Weights of a small image embedding model.
Model: 9.05M parameters, arch vit, norm layernorm, moe expert_choice, num experts 32, layers 8, width 256.
Data: trained on retinal OCT scans (Kermany 2017), 33.0 epochs.
Rows from block 4 of a small image embedding model, named by matrix and row number. Rows with one number belong to one neuron. Each number is 128 + 24 x the weight over its row's rms, rounded and kept within 0 to 255. All counts start at 0.
After each neuron's rows are labels from the 100 images, of 14848, where the neuron reaches its highest value: "strongest on" is what is common among them. Only what is clearly more common there than usual is listed. The data: retinal OCT scans (Kermany 2017).
# fc1: MLP up (model.blocks.4.mlp.fc1.weight, 1024x256), inputs 172-255
# fc2: MLP down (model.blocks.4.mlp.fc2.weight, 256x1024, transposed), outputs 172-255

fc1.519 [146 127 125 148 118 117 147 117 118 118 191 171 119 148  98  89 151 167 128 130 108 161 109 110 120 107 138 116 129 129  87 138 130 126 144 133 152  94  91 117 112  93 121 118 140 117 160 121 136  84 101 143 156 154 127 145 110 157 130  98  99 104 124 116 144  84 142 115 153 114 160 160 142 111  74  87 152 111  95 145 118 110 158 116]
fc2.519 [139 134 105 104 127 146  78 106  95 120  90 170 109 120  98 161 139 152 114  96 133 125 124 102 167 104 135 128 163  87 121 116 123 161 130 142 130 157  60 139 153 142 155 149 124 132  99 126 129  90 109 138 127 132 114  99 174 147 152 112 144 138 102 172 164 176 143 151 106 127 136 121 110  96 155 137 121 129 123 130 149 116 112  92]
strongest on: finding: drusen

fc1.699 [106 184 123 151 145 138  93 159 136 127 118 131  94 101 138 136 110 109 152 120 145 146 106 144 148 101 181  94  94 123 121 156 124 139 155 132 107 157 182 115 124 132 123 106 106 150 136 114 155 161 149 126 100 120 116 157 171 111 166 163 130 117 110  96 134 110 104 162 146 122 145 146 101  85 183 152 174 120 133 116 118 144 104 128]
fc2.699 [150  91 128 118 144 122 104 125 132 179 157 107 114 113 105 123 168 141 130 140 129 137 156 132 128  97 146 131 102 119 113 125 138 109 102 121 158 121 130 120 161 146  96 143 113 135 170 169 175 147 132 121 116 100  91 146 120 105 180 120 150 123  87 141  94 119 111 141 116 130 109 169 123 162 106 204 120 144 144 150 124 158 124  75]
strongest on: finding: choroidal neovascularization

fc1.654 [138 100 113  87 123  62 136 111 111 120 132 133 116 139 157 115 104 126 107 129 121  79 134 152 151  80 136 125 129  84 178 131 113 131 136 117 133 152 138 108 137 147 161 146  98  92 107 132 144 112 151 135 116 144 149 140  76 126 112 131 129 149 155 179 159  99 133 148 112  91 135 147  99 150 105 126  82 135 130 150 123 142 121 120]
fc2.654 [126 148 142 152 116 140 149 103 125 145 125 134 143  97 155 121 112 148 150 146 100 109 132 137 173 152 109 150 112  90 174 164 118  95 115 100 123 152 155  83 140 137 117 159 150 129 163 168 123 109 146 111 123 198 125 151 167 131  98 132 112 131 164  97 141 176 140 130 120 136 100 126 119  79 118 128 139 171 134 119 136 162 106  93]
strongest on: finding: diabetic macular edema

fc1.67 [129 121 135 138 109 164 161  99 132 151 101 115  65 164 136 141 147 179 138 119 146 150 126 124 135 154 146 163 107 130 148 113  96 176 154 154 120 113 108 124 118 171 120 132 176 114 159  35 132 155 109 115 166 137 155  89 129 165  84 171  93 151 135 152  71 168 118 145 118 114 132 134 148 139 130 121 139 147 131 130 121 128 133 145]
fc2.67 [ 91 114 129 166 140 137 146 137 158 123 155 128 140 135 170 124  97 186 106 141  71 139 137 136 155 125 105 121 138 125 169 164 128 125 109 114 109 134  92 131 138 133  92 116 145 143 101 140 120 169 158 111 122 136 165 115 156 111 120 148 146 109 105  94 131 146 136 122 117  78 116 153 108 139 154 135 144 157 130 129 114 141 140 136]
strongest on: finding: drusen

fc1.203 [116 129 152 181 124 139  90 117 128 119 157 118 126  99 145 140 123 122 135 108 136 122 145 128  85 135 119 154 148 111 158  96 123 149 115 153 110 182 120 143  95 126  95 148 139 151 101 106  78  89 129 124 140 133 145  86 112 133 133 148 158 115 135 146 132 141 123 175 171 124 108 103 170 162  77 158 162 109 103 114 122 124 151 117]
fc2.203 [130 145 134 122 161 107 124 138 160 113 183 160 148 134 122 120 111  79 130 120 102 133 138 124 163  84 111 126 113 146 112 142 134 135 117 162 106 153 143  98 113 143 168 148 122 101 136 213 198 155 151 106 109 128  99 165 139 152  83 128 115 181 145 161 137 136 150 174  99  79 139 149 149 133 102 148 131 128 135 135  72 120 133 128]
strongest on: finding: diabetic macular edema

fc1.239 [144 110 111 127 124 133 111 122 110 113 126 152 160 128 151 116 124 108 109 111 132 112  96 129 141 127 107 103 135 145 113 165 106 148 142 139 145  89 105 135 125 136 126 123 133 149 140 125  79 113 123 161 103 131 155 193 140 126 122 128 195 174 115 126 121 136 156 119 128 122 142 159 145 129 152  74 101 136  87 107 105 122 126 146]
fc2.239 [101 113 112 112 120 119  84  83 126 108 121 156 103 128 105 106 131 131  77 131 132 128 155 134 119 149  51 111 125 156 122 100 135  87  89 145 128 158 153 159  84 137 101 112 133 142 136 163 185 151 107 123 106  89 120 163 127 128 151 112 127 129 108  95 123 126  85 152 136 156 150 134 166 135 142 122 151  98 160 191 131 173 111 149]
strongest on: finding: normal

fc1.133 [ 93 143 154 124 143 107 170 120 124 153 170 159  96 115 126 144 167  85 129 135 150 111 140 131 130 160  95 132 136 132 182  96 106 154 140 119 101 135 137 125 101 108 171  88 120 101 121 100 110 151 166 134 143 110 171 140 109 120 172 150 114 174  87 119 127 116 127 140 118 161 160 151 128 125 139 111  84 149 145 149 126 111  78 144]
fc2.133 [ 99  86 125 148  94 129 114 102 117  71 110 150 148 158 155 144 123 184 134 124 139 179 148 134 123 107 132 173 131 119 132 120 141 127 116 140 135 119 121 144 126 125  87 127 170 145 159 137 135 155 111 120 141 130 140 140 120 101 202 169 130 127 113 108 162 102 176 107  81 109 127 130 156 110 146 111 155 131 105 157 136 116 129 133]
strongest on: finding: normal

fc1.456 [145 123 151 113 108 136 114 137  85 131 133 182 161 158 170 148 107 141 105 123 136  91 126 182 157 124 128 142 187 130 104 120 121 104 136 127 149  83 142 131  97 154 160 161 119 170 156 140  98  86 129 114 146 123 142 122 110 160 113 144 120 176 159 115 153 124 170  98 108 124 103 137 127 148  93  96 125 112 121 109  91 166 142 146]
fc2.456 [108 161 117  80 152 162 129 114 103 103  88 139 136 106 100 112 139 165 158 142 150  89 125  95 116 163  64  78  94 144 181 119 176 116 107 128 105 142 122 139 142 111  91 161 134 120 161 140 156 138 135  93 153 132  98 134 176 123 182 117 124 126  78 129 131 145 139 112 138 170 144 106 118 159 167 143 168 144 116 166  92 129 129 113]
strongest on: finding: normal

fc1.427 [117 160 166 160 117 138 110 114 103 118 126 150 152 152 139 118 138 119 140 137 123 164 114 102 122  89 139 127 144 130 122 159 134 108 134 110 113 130 111 144 136 112 114  79 113 129  79 120 153 140 117 118 157 128 152  95 152 133  64 132 118 144 164 108 117 131 107  98 103 160 115 111 146 138 110 135 114  88 114  91 128 107 119 147]
fc2.427 [118 138 142 161 109 167 128  91 104 139  75 108 130 113  81 135 148 157 137 105 151 122 142 113 142 130 121 115 111  93 104 129 120 116 124 118 157 155 135 102 167 145 125 146 157 123 106  61 103 127 155 140 112 156 116 157 134 140 142 130 155 119 173 142 133 139 152 133 152  80 172 158 151  91 135 105 116 158 108 130 181 101 125 118]
strongest on: finding: normal

fc1.560 [173 120 144 136 136 155 120 132 133 103 165 151 142 151 108 116 128 158 140 144 161  90 114 125 128 120 155 132 127 122 108  90 174 162 120 146 141 111 120 128 133  90 140 125 147 119 144 141 130 115 144 109 106 126 133  91 144 110 120 112 120 123 172 139 146 163 121 183 104 117 172 155 137  78 115 109 224 126 144 139 153 139 123 150]
fc2.560 [137 126 135  93 110 143 126 104 113 120 153 161 111 127 155 128 126  89 107  88 124 128 134 111  90 165 155 140 128  89 113 149 103  79 129 128 143 139 114 113 114 116 113 153 108 144 102  90 132 138 130  98  98 117 197 154  98 127 146 119 132 153 173 100 136 171 157 124 152 138 106 117 206 113 144 130 145 142 107 118 135 107 129 153]
strongest on: finding: diabetic macular edema

fc1.581 [122 116 121 117 137 102 134 134  95 121  75 142 144 125 135 130 142 134  84 145 112 143 154 146 104  82 114 140 128 108  92 127 150 150 143  61 130 129 126 111 152 117 135 100 132 153 125 109 102 130 133 117 110 146 129  98 152 153 118 126 132 159 119  98 152 135  99 104 140 141 118 153 165 131 114 149 145 139 124 143 103 167 120 125]
fc2.581 [108 139 133 127 112 111  85 133 169  84 111 134  76 105 154  97 132  91 124 158 155 102 128 135 105 153  86  81 132  84 116 145 106 131 183  97 101 156 125 157 155 124 129 155 160 102 106 104 102 139 101 157 115 127 125 106 141 161 109  86 136 146  85 144  68 135 126  95  98 150 128 124 102 150 167 113 170 133 104 122 124  88 151 155]
strongest on: finding: normal

fc1.628 [151 172 151 164 148 175 156 115 115 153 128 172  91 133 156 140 147 135 111 135 110  61 160 137 124 153 121 146 145 104 137 128  98  83 126  94 103 117 125 157  86 115 129 120 142  84 123 122  85 144 131 159 100  97 120  77 111  89 125 154 123 157 134 119 183 103 145 186 102 137 106 132 144 138 143 107 139  97 122 124 152 118 114 123]
fc2.628 [138 118  82 165 145  57 123 134 115 127 136 156 124 112 142 134 108 102 115 205 101 171  89 141 132 139 109 130  94 142 161 179 145 124  94 113 120 133  93 119 147 129 114 124 169 154 135 163 140 128 139 110  90 116 150 136 136 127 107 115 112 185 182 123 104 138  97 144 134 155 146 122 123 125  96 158 119 161 111 137 114 127 121 125]
strongest on: finding: diabetic macular edema

fc1.713 [ 79  87 152 119 154 130 122  98 114 120 144 131 117 149 150 152 100 139 126 142 142 133 161 158 115 144 120 150 112 108 103 105 151 149 127 122 141 195 118 132 132 101 154 176 106 104 126  74 157 151 139 145  90  88 123  58 151  99 152 104 126 156 124  92 166 147 137 135 149 128 116 146 136 107 142 118 139 142 114 135 124 191 133  51]
fc2.713 [114 165 108 131 128  90 161 148 143 139 112  98 130 125 159 181 106 116 156 177 100 149 148 135  92 143  85 121  95 174 107 140 137 135 117  87  83 117 117  91 126  86 142 106 119 148 137 156 131 125 154 148 121 115 140 120 148 112  90 110 102 142 141 146 103 142  94 119  66  97 112  89 119 129  99 144 134 141  74 105 141  94 141 122]
strongest on: finding: normal

fc1.221 [106 155 114 128  69 124 183 161 132 117 176 127 117 116 125 139 162  94 141 127 143 129 150 153  99 146 115 120 111  68 143 108 127  91 143 103 153 136 166 142 113 136 138 131 189 104 125  79 110 120  82 121 100 109 158 143 128 133 133 113 123 117 178 179 138 103 125 192 120 129 165 127 161  83 129 158 138 124 135 129 115 132  97 106]
fc2.221 [133 103  88 141 154 166  92 169 170 122 121 122 141 151 112  83  87  88 104 141 139  98 111 105 102 121 157 118 109 150 134 196 150 151 172 170 118 106 104 172  86 135 140 105 114 188 137 152 162 169 114 127 127 132 101 142 163 104 119 135 135 121 141 139 130 130 127  64  89 156 136 128  95 112 110  88 134 136 161 128  66 134 147 141]
strongest on: finding: drusen

fc1.690 [142 146 145 160 124 124  96 143 127 142 101 158  64 115 133 127 145 117 128 114 151 152 116  96 182 203 137 117 134 132 143 120 121 107 126 119 119 147 102 105 108 131  88 104 130  99 118  93 163 111 154 168 144 121 146  88 147 102 131 102 142 111 168 174 138  97 142 139 164 119 119 152  82 146 142 197 123  96 148 144 119 136 120 158]
fc2.690 [114 162  96 131 148 103  94 177 142 106  81  93 145 127  82 176 139 126 160 165 111 108 109 120 111 107 117 156 124 154 148 141 136 146 117 132 127  83 159 158 117  80 112 140 116  96 144  81 106 141 147 142 134 119 101 144 133 141 106 164 147  92 128 156 126 144 150  91 123  98 166  82 114 138 107 159 108 130 120  62 145 113  86 150]
strongest on: finding: diabetic macular edema

fc1.645 [114 119 123  86 102 110 128 123  98 107 162 162 171  81 146 141  98  85 109 138 132 125 164 104 130 113 114 141 109 102 130 110 101 107 144 134  84 116  97 161 141 103 131 166 164 187 130 113 133 109 123 166 112 140 147 110 140 149 116 167 124 141 117 127 138 128 162 155 177 118 100 117  85 170 123 187 120  72 130 157 150 149 113 136]
fc2.645 [131 128 123 165 146 121 141 112 102 110 129 125 111 103 142 166  75 141  85 127 183 123 137 117  85 115 164 131  90  99  96 117  97 118 111 135 143  99 122 107 134 125 140 108 147 131 155 159 133 114 161 124 172 110 121 130 101 156 161 142 132 102  88 177 126 146 149 101 113 140 127 143 146 125 137 155 144 130 103 116 150 141  89 122]
strongest on: finding: normal

fc1.464 [ 95 117 149  82 154  96 123 113 133 120  92 141 122  56 123 132 167 140 164 133 143 127 104 157 137 148 133 122 134 148 120 154  76  88 115 154  94  84 195 125 146 117  77 117 160  86 113  93  91 170 125 135 123 117 116 141 117 111 108 137 121 132 150 123 127 157 165 155 126  94 165  73 130  99  98 105 155 118 133 145  93 190 141 114]
fc2.464 [159 173 135 155  92 130 126 187 114  71 153 145  98 127 156 154 105 124 121 108 140 103 135  85 169  81 117 113 124 147 119 116 128 154  99 133 127 126 148  54 130 153 114 138 125 131 107 119 153 169 101 121 140 146 193 134 116 168 149 124 114 139 161 119 140 146 113 125 129 106 101 112 117 111 151  95 141 128  90 121 149 103 131  82]
strongest on: finding: normal

fc1.83 [105 159 152 115 128 173 128 118 168 144 139 103 138 148 104 140 164 133 142 120  86 132 123 103 105 123 138 113 124 103 113 139 127 153 114 140 103 117 117 122 161 131  93 152 127 154  93 117 120 132 147 132 123 107 131 154 105  99 115 128 114 148 152 138 168 125 104 158 129 147 165  87 107  98  75 155 161 120 132  81 119 162 112 137]
fc2.83 [129 137 124  96 165  88 148 139 129 117 177 117 144 123 149 158 134  63 121 149 142 131 139 142 129 162 143 129  85 178 114  78 152 134 116 165 137 141 166 104 130 100 154 119 105 110 134  97 107 135 143 112 122 128 168 110 117 135 106 126 151  93 198 136 109 144 147 138 144 133 121 121 159 141 128 148 135 113  97 133 167 110 140 106]
strongest on: finding: diabetic macular edema

fc1.756 [120 157 158  80 107 147 134 139 143 129 124 158 159 105 166 150 105 161 134 142 149 132 130 126 128 175 139 140 150 134 106 135 141 116 123 136 130 108  81 130 168 105 110 145 121 131 145 110 118 153 115 100 109 107 109  61 124 111 159 137 115 121 159  92 120 139 133 115 146  93 149 108  73 129 147 153  95 122 138 156  86 112 125 105]
fc2.756 [159 141  68 129 100 165 123 127 111 156 113 129 113 150 114 132  94 148 128 158  74 150 149 135 119 116 122 121 160 152 153 146 124 169 158 120 142 135 131 105 149 117  57  93  96  99 126 121 149 141 161 112 117 182 118 144 117 106 112 147 131 147 130 143 144  96 107 140 103  79 159 159 109 123  92 129 142 101 136 128 128 152 118 171]
strongest on: finding: drusen

fc1.459 [102 134 144 127 134 156 143  91 133 161 127 162 111 105 150 134 140  91 118 127 155  91 134 104 147 145 111 133 142  81 109 113  90 113 159 126  78  68 151 131 106 134 125 130 155 130 121 128 130 142 123 141 113  87 146 131 149 122 114 123 150 186 106  78 157 113 123 169 118 119 119 158 134 122  97 122 137 152 114 136 172 134 103 149]
fc2.459 [117 112 110 130 127  82 105  95  99 107  99 174 123 113 126 181 130  94 119 200 100 179 116 105 131 125  64 103 113 129 168 149 158 117  96 106 126 174 125 135 115 115  85 142 158 170 120 162 134 132 156  86  71 107 120 154 147 113 131 123 143 148 153 115  88 160 117 166 166 163 121 115 156 128 154 121 153 136 128 161 122 139 122 126]
strongest on: finding: normal

fc1.173 [167 115 151 140 154 115 156 159 171 149 161 132  91 129 108 127 149 125  84 155 151 131 100 123 124  73 136 124 120 114 133  93 134 100 109 124 103 166 136  94 111 136 118 124 122 154 148 114 136 138  97 154 103 132 151 172 150 133 134 118 149 135 177 151 107  84 172 144 145 177 135 129 126 116 151  98 150 118  72 133 138 159 122  83]
fc2.173 [164 146 138  99 131 126  96  94  85 110 124 148 128 119  84 139 122 128 132 157 139 111 138 145 130 125 121 119 143 102 127 133 164 130  92 146 134 118 106 107 141 113 129 103  98 117 108 173 132 127 152 125 130  92 111 143 180  90 132 148 154 145 109 130 150 151 115 151 125 196 114 142 126 138 105 177 142 124 160  94 175 108 120 122]
strongest on: finding: choroidal neovascularization

fc1.323 [154  97 111 119 127 136 115 109 103 107 135 136 129 132 116  85  95 137 111 139 145 127 121 148 189 170 143 103 105 144  93 120 140 176 106 136 141 116 107 150 150  77 132 114 144 131 125 115 123  96 124 135  99 148 116 142 152 158 146 116 146 139 125 141 151 170 117 148 141 181 106 115 131 147 133 100 126 137  96 110 106 157 143 137]
fc2.323 [155  98  93 121 167 114 142 140 148 114 122 140 126 137 134 158 145 113 129 143 113 107 147 167 168 114 124 168 139 124 105  58 112 116 135 152 122 112 134 126 145  76 110 132  98 108 184 137 139 150  98 126 114 152 116 163  89 134 140 139 173  86  41  85 130 128 122 123 120 150 118 140 148 110 118  93 102 159  98  96 121 109 128 127]
strongest on: finding: normal

fc1.727 [100 139 136 145 140 109 124 114 131 153 168 154 143 145 116 111 116 158 133 130 120 110 112 129 106 113  86 100 150 158 138 133  97 114 115 117 184 130 116 140 126 106  83 114 171 131 152 106 116 156 178 157 130 129 127 137 147 163 136 134 127  75 123 105 104 147 175 128 145 134 139 122  98 127 125 128 134 158 146 154 115  97 132 143]
fc2.727 [124 149 124 121  95 125 159 168 147 144 156 146 129 123 101 159 107 145  80 150  87 130 132 109 165 132 123 117  98  66 135 120 124 133  92  90 104 143 133  97 141 119 114  68 105 100  98  91 146 161 103 102 121 128 134 135 116 126 125 203 161 125 150 120 146 144 135 165 134 114 102 130 143 126 105 135 140 157 102 137 147 153 147 100]
strongest on: finding: choroidal neovascularization; finding: drusen

fc1.502 [129 138 153 124 103 125 163 125 148 146 120 135 180 129 124 112 138 180 135  97 151 139 148 118 137 123 106 136 157 116  95 137 117  90 141 165 113  56 126 124 113 117 106 158 120  78 141 116  98 158  89 139 143  74 109  83  86 164  89 138  83 134 152 150  94 123 138  96 146  88 130 112 115 113 120 152 130 108 170 160 122 101 149 129]
fc2.502 [128 129 117 107 113 141 131 136 117 182 148 123  99 135 106 118 140 136  84 147  76 140 153 154 149 133 111 109 111  85 168  96 118 163 120 132 160 140  95  84 143 106 108  86 126 139 125 119 156 127 151 139 118 126 174 154 148 119 103 146 134  96 128 141 142 137 151 118 155  73 122 118 141 149 136 114 155 163 142 118 133 166 161 131]
strongest on: finding: drusen

fc1.695 [124 160 117 158 150 144 118 175  96 123 136 130 137 123 150 123 124 154 103 129 119 122  56 135 115 122 146 144 168 110 146 144 140 127 155 120  80 118 166  73 126 149 160 121 150 135 128 111  90 116 154 151  96 137 128 128 131 124 133 158 120 124 128 124 171 146 194 133 113 141 128 109 122 119 140 116 135 108 124 110 165 134 119  98]
fc2.695 [138 112 120 115  94 148 119 145 137 105 111  86 100 116 113  91 151 116 151 137 128 122 131 103 115 148 138 128  86 130 105 135 143 145 117 151 100 126  96 140 104 139 122 186  92  81 132 130 111 113 100 122 168 164 108  68 136 117  94 145 126 159  85 103 144 197 149 102 125 179  97  90 136 104 152 133 113 124 127 106 146 107 131 107]
strongest on: finding: diabetic macular edema; finding: drusen

fc1.481 [123 129 137 166 122 107 142 139 154 114 152 124 135 156 146  98 147 106 112 103 139  62 124 137 156 149 152  83 129 162 154 115 133 158 155 201 134 146 136 117 102 129 123 131 122 102 105 102 162  80 132 113 120 198 111 155 119 150 125 134 111 131 121  97 157 112 103 154 133 131 138 112 122 158 128 114  99 125 142 166 105 121 111 117]
fc2.481 [114 133 143 142 101 118 137 140 122  97 145  96 142  97 147  98 139  96 156 100 119  78 123 161 121 144 121 150 120 144 186 108 111  98 112 113  86 127 138  91 106 148 146 148  99 115 151 147 108 143 145  97 130 135 118 124 141 135  95 105 144  96 144 196 143 170 162 131 142 150 146 121 124 142 128 163 180 126 106 129  76 149 171 135]
strongest on: finding: diabetic macular edema

fc1.516 [ 99 150 132 143 121  91 149 105  83 140 134 143 131 146 129 125 146  53  76 127 151 118 112 106 121 121 115 152 109 118  89 167 146 122 151 109 105  82  93 139 125 141 151  80 160 140 131 141 104 135 116 135 134 120 144 139 105 154 139 131 132 186 113 102 120 175 156 135 139 145 139 158 155  94 122  85 100  99 135 106 111 122 107 163]
fc2.516 [120 117 135 128 111 122 116 102 156 137 114 180 144 108 122 127 158 137 121 182 123 167 107  97 124 128  72  87 119 137 155 141 142 114 132 123 118 163 139 139  99  93 123 139 130 106 136 178 141 161 146 124 130  89 110 149 149 116 175 121 133 115  67 118 120 127 115 163 154 179 160 122 128 129 164 132 156 150 172 189  96 150 131 143]
strongest on: finding: normal

fc1.490 [118 108 137 130 131  89  87 149 140  71 107 159 111 169 163 107 117 146 134 170 138 110 144 136 141 137 117 138  98 104 131  73 115 112 163 108 133 129 133 113 146 152 126  97 104 101 106 117 137 127 104 130 136 124 145 141 147 169 159 150 116 140 107 183 123 127 135 154 132 147 159 136 122 166 119 118 159 118 110 149 160 115 128 108]
fc2.490 [160 101 114 110 204 116 143 146 114 158 124 115 112 136 118 149 142 142 126 160 166 114  90 104 122 106 183 108 131 121  94 144 143 127 122 134 157 112  93 130 120 158 115 165  95 107  92 115  93 140 118 147 146 129 110 138 126 117 127  90 102 106 143 138 173 139 117  53  71 117 104 160 173 121  89 127 113 122 124 147 141 128 153 130]
strongest on: finding: diabetic macular edema

fc1.119 [108 168 138 149 122 150 120 166 133 124 142 141 147 123  73 109 150 140 126  93 145 127 104 128 149 149 143 129 119 122 141 105 136 151 145 117 124 127 134 175 121  88 105  92 138 103 136 127 116 186 149 117 128 161 127 120 169  94 152 112 132 130 154 106 108  91  90 135 171 115 194 155  89 124 128 104 139  89 136 105 110 176 117 139]
fc2.119 [131 165 151 148 148 145 149 143 120 140 116 124 143 105 165 108  98  81 118 138 129 133  98 142  97 144 172 154  79 157 145  92 140 119 112 164  80 136 140 136 131 118  83 143 151 145 124 103  91 113 125 150 129 146 160 123 122 128 141  86 133 140 105 128 147 116 107 130  96 146 121 139 171 126  85 142 130 173  93 106 127 117 142  93]
strongest on: finding: diabetic macular edema

fc1.80 [123 197 136 122 140 108 110 123 102 111 179 159 134 127 138 135 148 135 152  64  90 109 127 179 151 125 151 124 133  86 108 148 169 134 120 160 150 118 114 132 133  99 133 129 101 100  98  66 114 143 113 150 102 123 134 137 130 155 123 125 111 113 158 123 138 158  96 164 129 115 107 125 129  76 115 116 118 126  81 131 128 128 111 132]
fc2.80 [117 115 135 110 129 106  99 113 101 134 150 123  95 131 122 117 100 102 101 152 163 130 124 140 132 140  85  98 156 157 135 130 139 144 148 133 171 171 168 113 138 102 105  99 150 141 116 146 147 130 103 106 167 162 112 160 191 110 109 141 150 139 132  92  96  69 136 167 180 108 137  91 137 103 113 141 131 145 129 154 125 160  96 124]
strongest on: finding: drusen

fc1.356 [183 118 150 134 124 149 133  69 153 144 149 129 121 142 133 127 100 101 119 111 139 133 101 153 144 148 169  98 135 164 133  95 121 153 137 134 167 142 127 140 119 132 140 121 138  91 160 130 141 112 110  95 114 133 150 113 119 143 135 118 158 134 122 144 135 116 131 118 121 159 119 141 158 123 127 117 112 152 117 102 115 138 178 110]
fc2.356 [103  91  88 117 140 122 154 115 118 120 100 130 160 109 163 140 144 143 102 178 138  96 123 119 131  77 122 162 123 117  99 101 141 128 133 104 106 141 136 165 122  80 136 108 132 181 136 141 150 148 125 139 140 116 138 167 136 116 121 139 126 121 125 104 134 132 101 131 105 132 116 150 131 145 155 115 143 131 108 142  93 165 140 108]
strongest on: finding: normal

fc1.84 [130 195 134 168 122 124  96  97 150 147 161 163 160 142 132  83  74  88 166 103 127 102 173  75 110  97 162 132 143 143 129 138 161  78 127 117  97 107 108 116 176 123 102 115 123  91 131  95 109 124 108 118 125 124 141 142 117 189  88 122 127 112 165 157 152 138 170  87 130 132 122  86 103 143  99 136 129 110 101 123  97 134 143 142]
fc2.84 [127 121 112  73  95 144 108 105 148 155 126 111 111 116  86 103 143 105 110 172  91 140 108 137 129 118  86 140 137  96 152 105 162 140 119 148 152 165 111 121 136 135 112 159  97 140 109 144 128 103 133 131 113 128 104 122 143 105 132 128 116  92 131 160 136 109 148 113 139  84 209 116 151 131 153 125 124 139 138  82 119 106 154 117]
strongest on: finding: drusen

fc1.360 [ 83 118 118 138 150 120 131  84 141 148 134 119 139 110 127 131 174 143 116 114 126 131 141 146 136 101 133  88  87 135 156 123  87 100 134 138 123 141 115 115 136 136 114 162 115 101 128 144 137 189  94 126 160 136 106 163  76 154 133 122 117 166 156 110 134 114 152 113 174  71 134  91 162  88 137 137 149 112 132 137 136  83 152  84]
fc2.360 [168  87 164 137 103 110 127 146 166 142 104 181 126 138 114 149 149 131 121 125 130 101 127  90 139 154  87 153 140  94 122  93 123 148 120 124  98 142 124 136 146 148 164 138 130 131 167 121 129 155 145 104  69 142 133 105  99 138 115 119 136  73  69 132 126 145 155 133  48 118 150  76 119 128 157 129 165 166 171 150 111 138 156 134]
strongest on: finding: drusen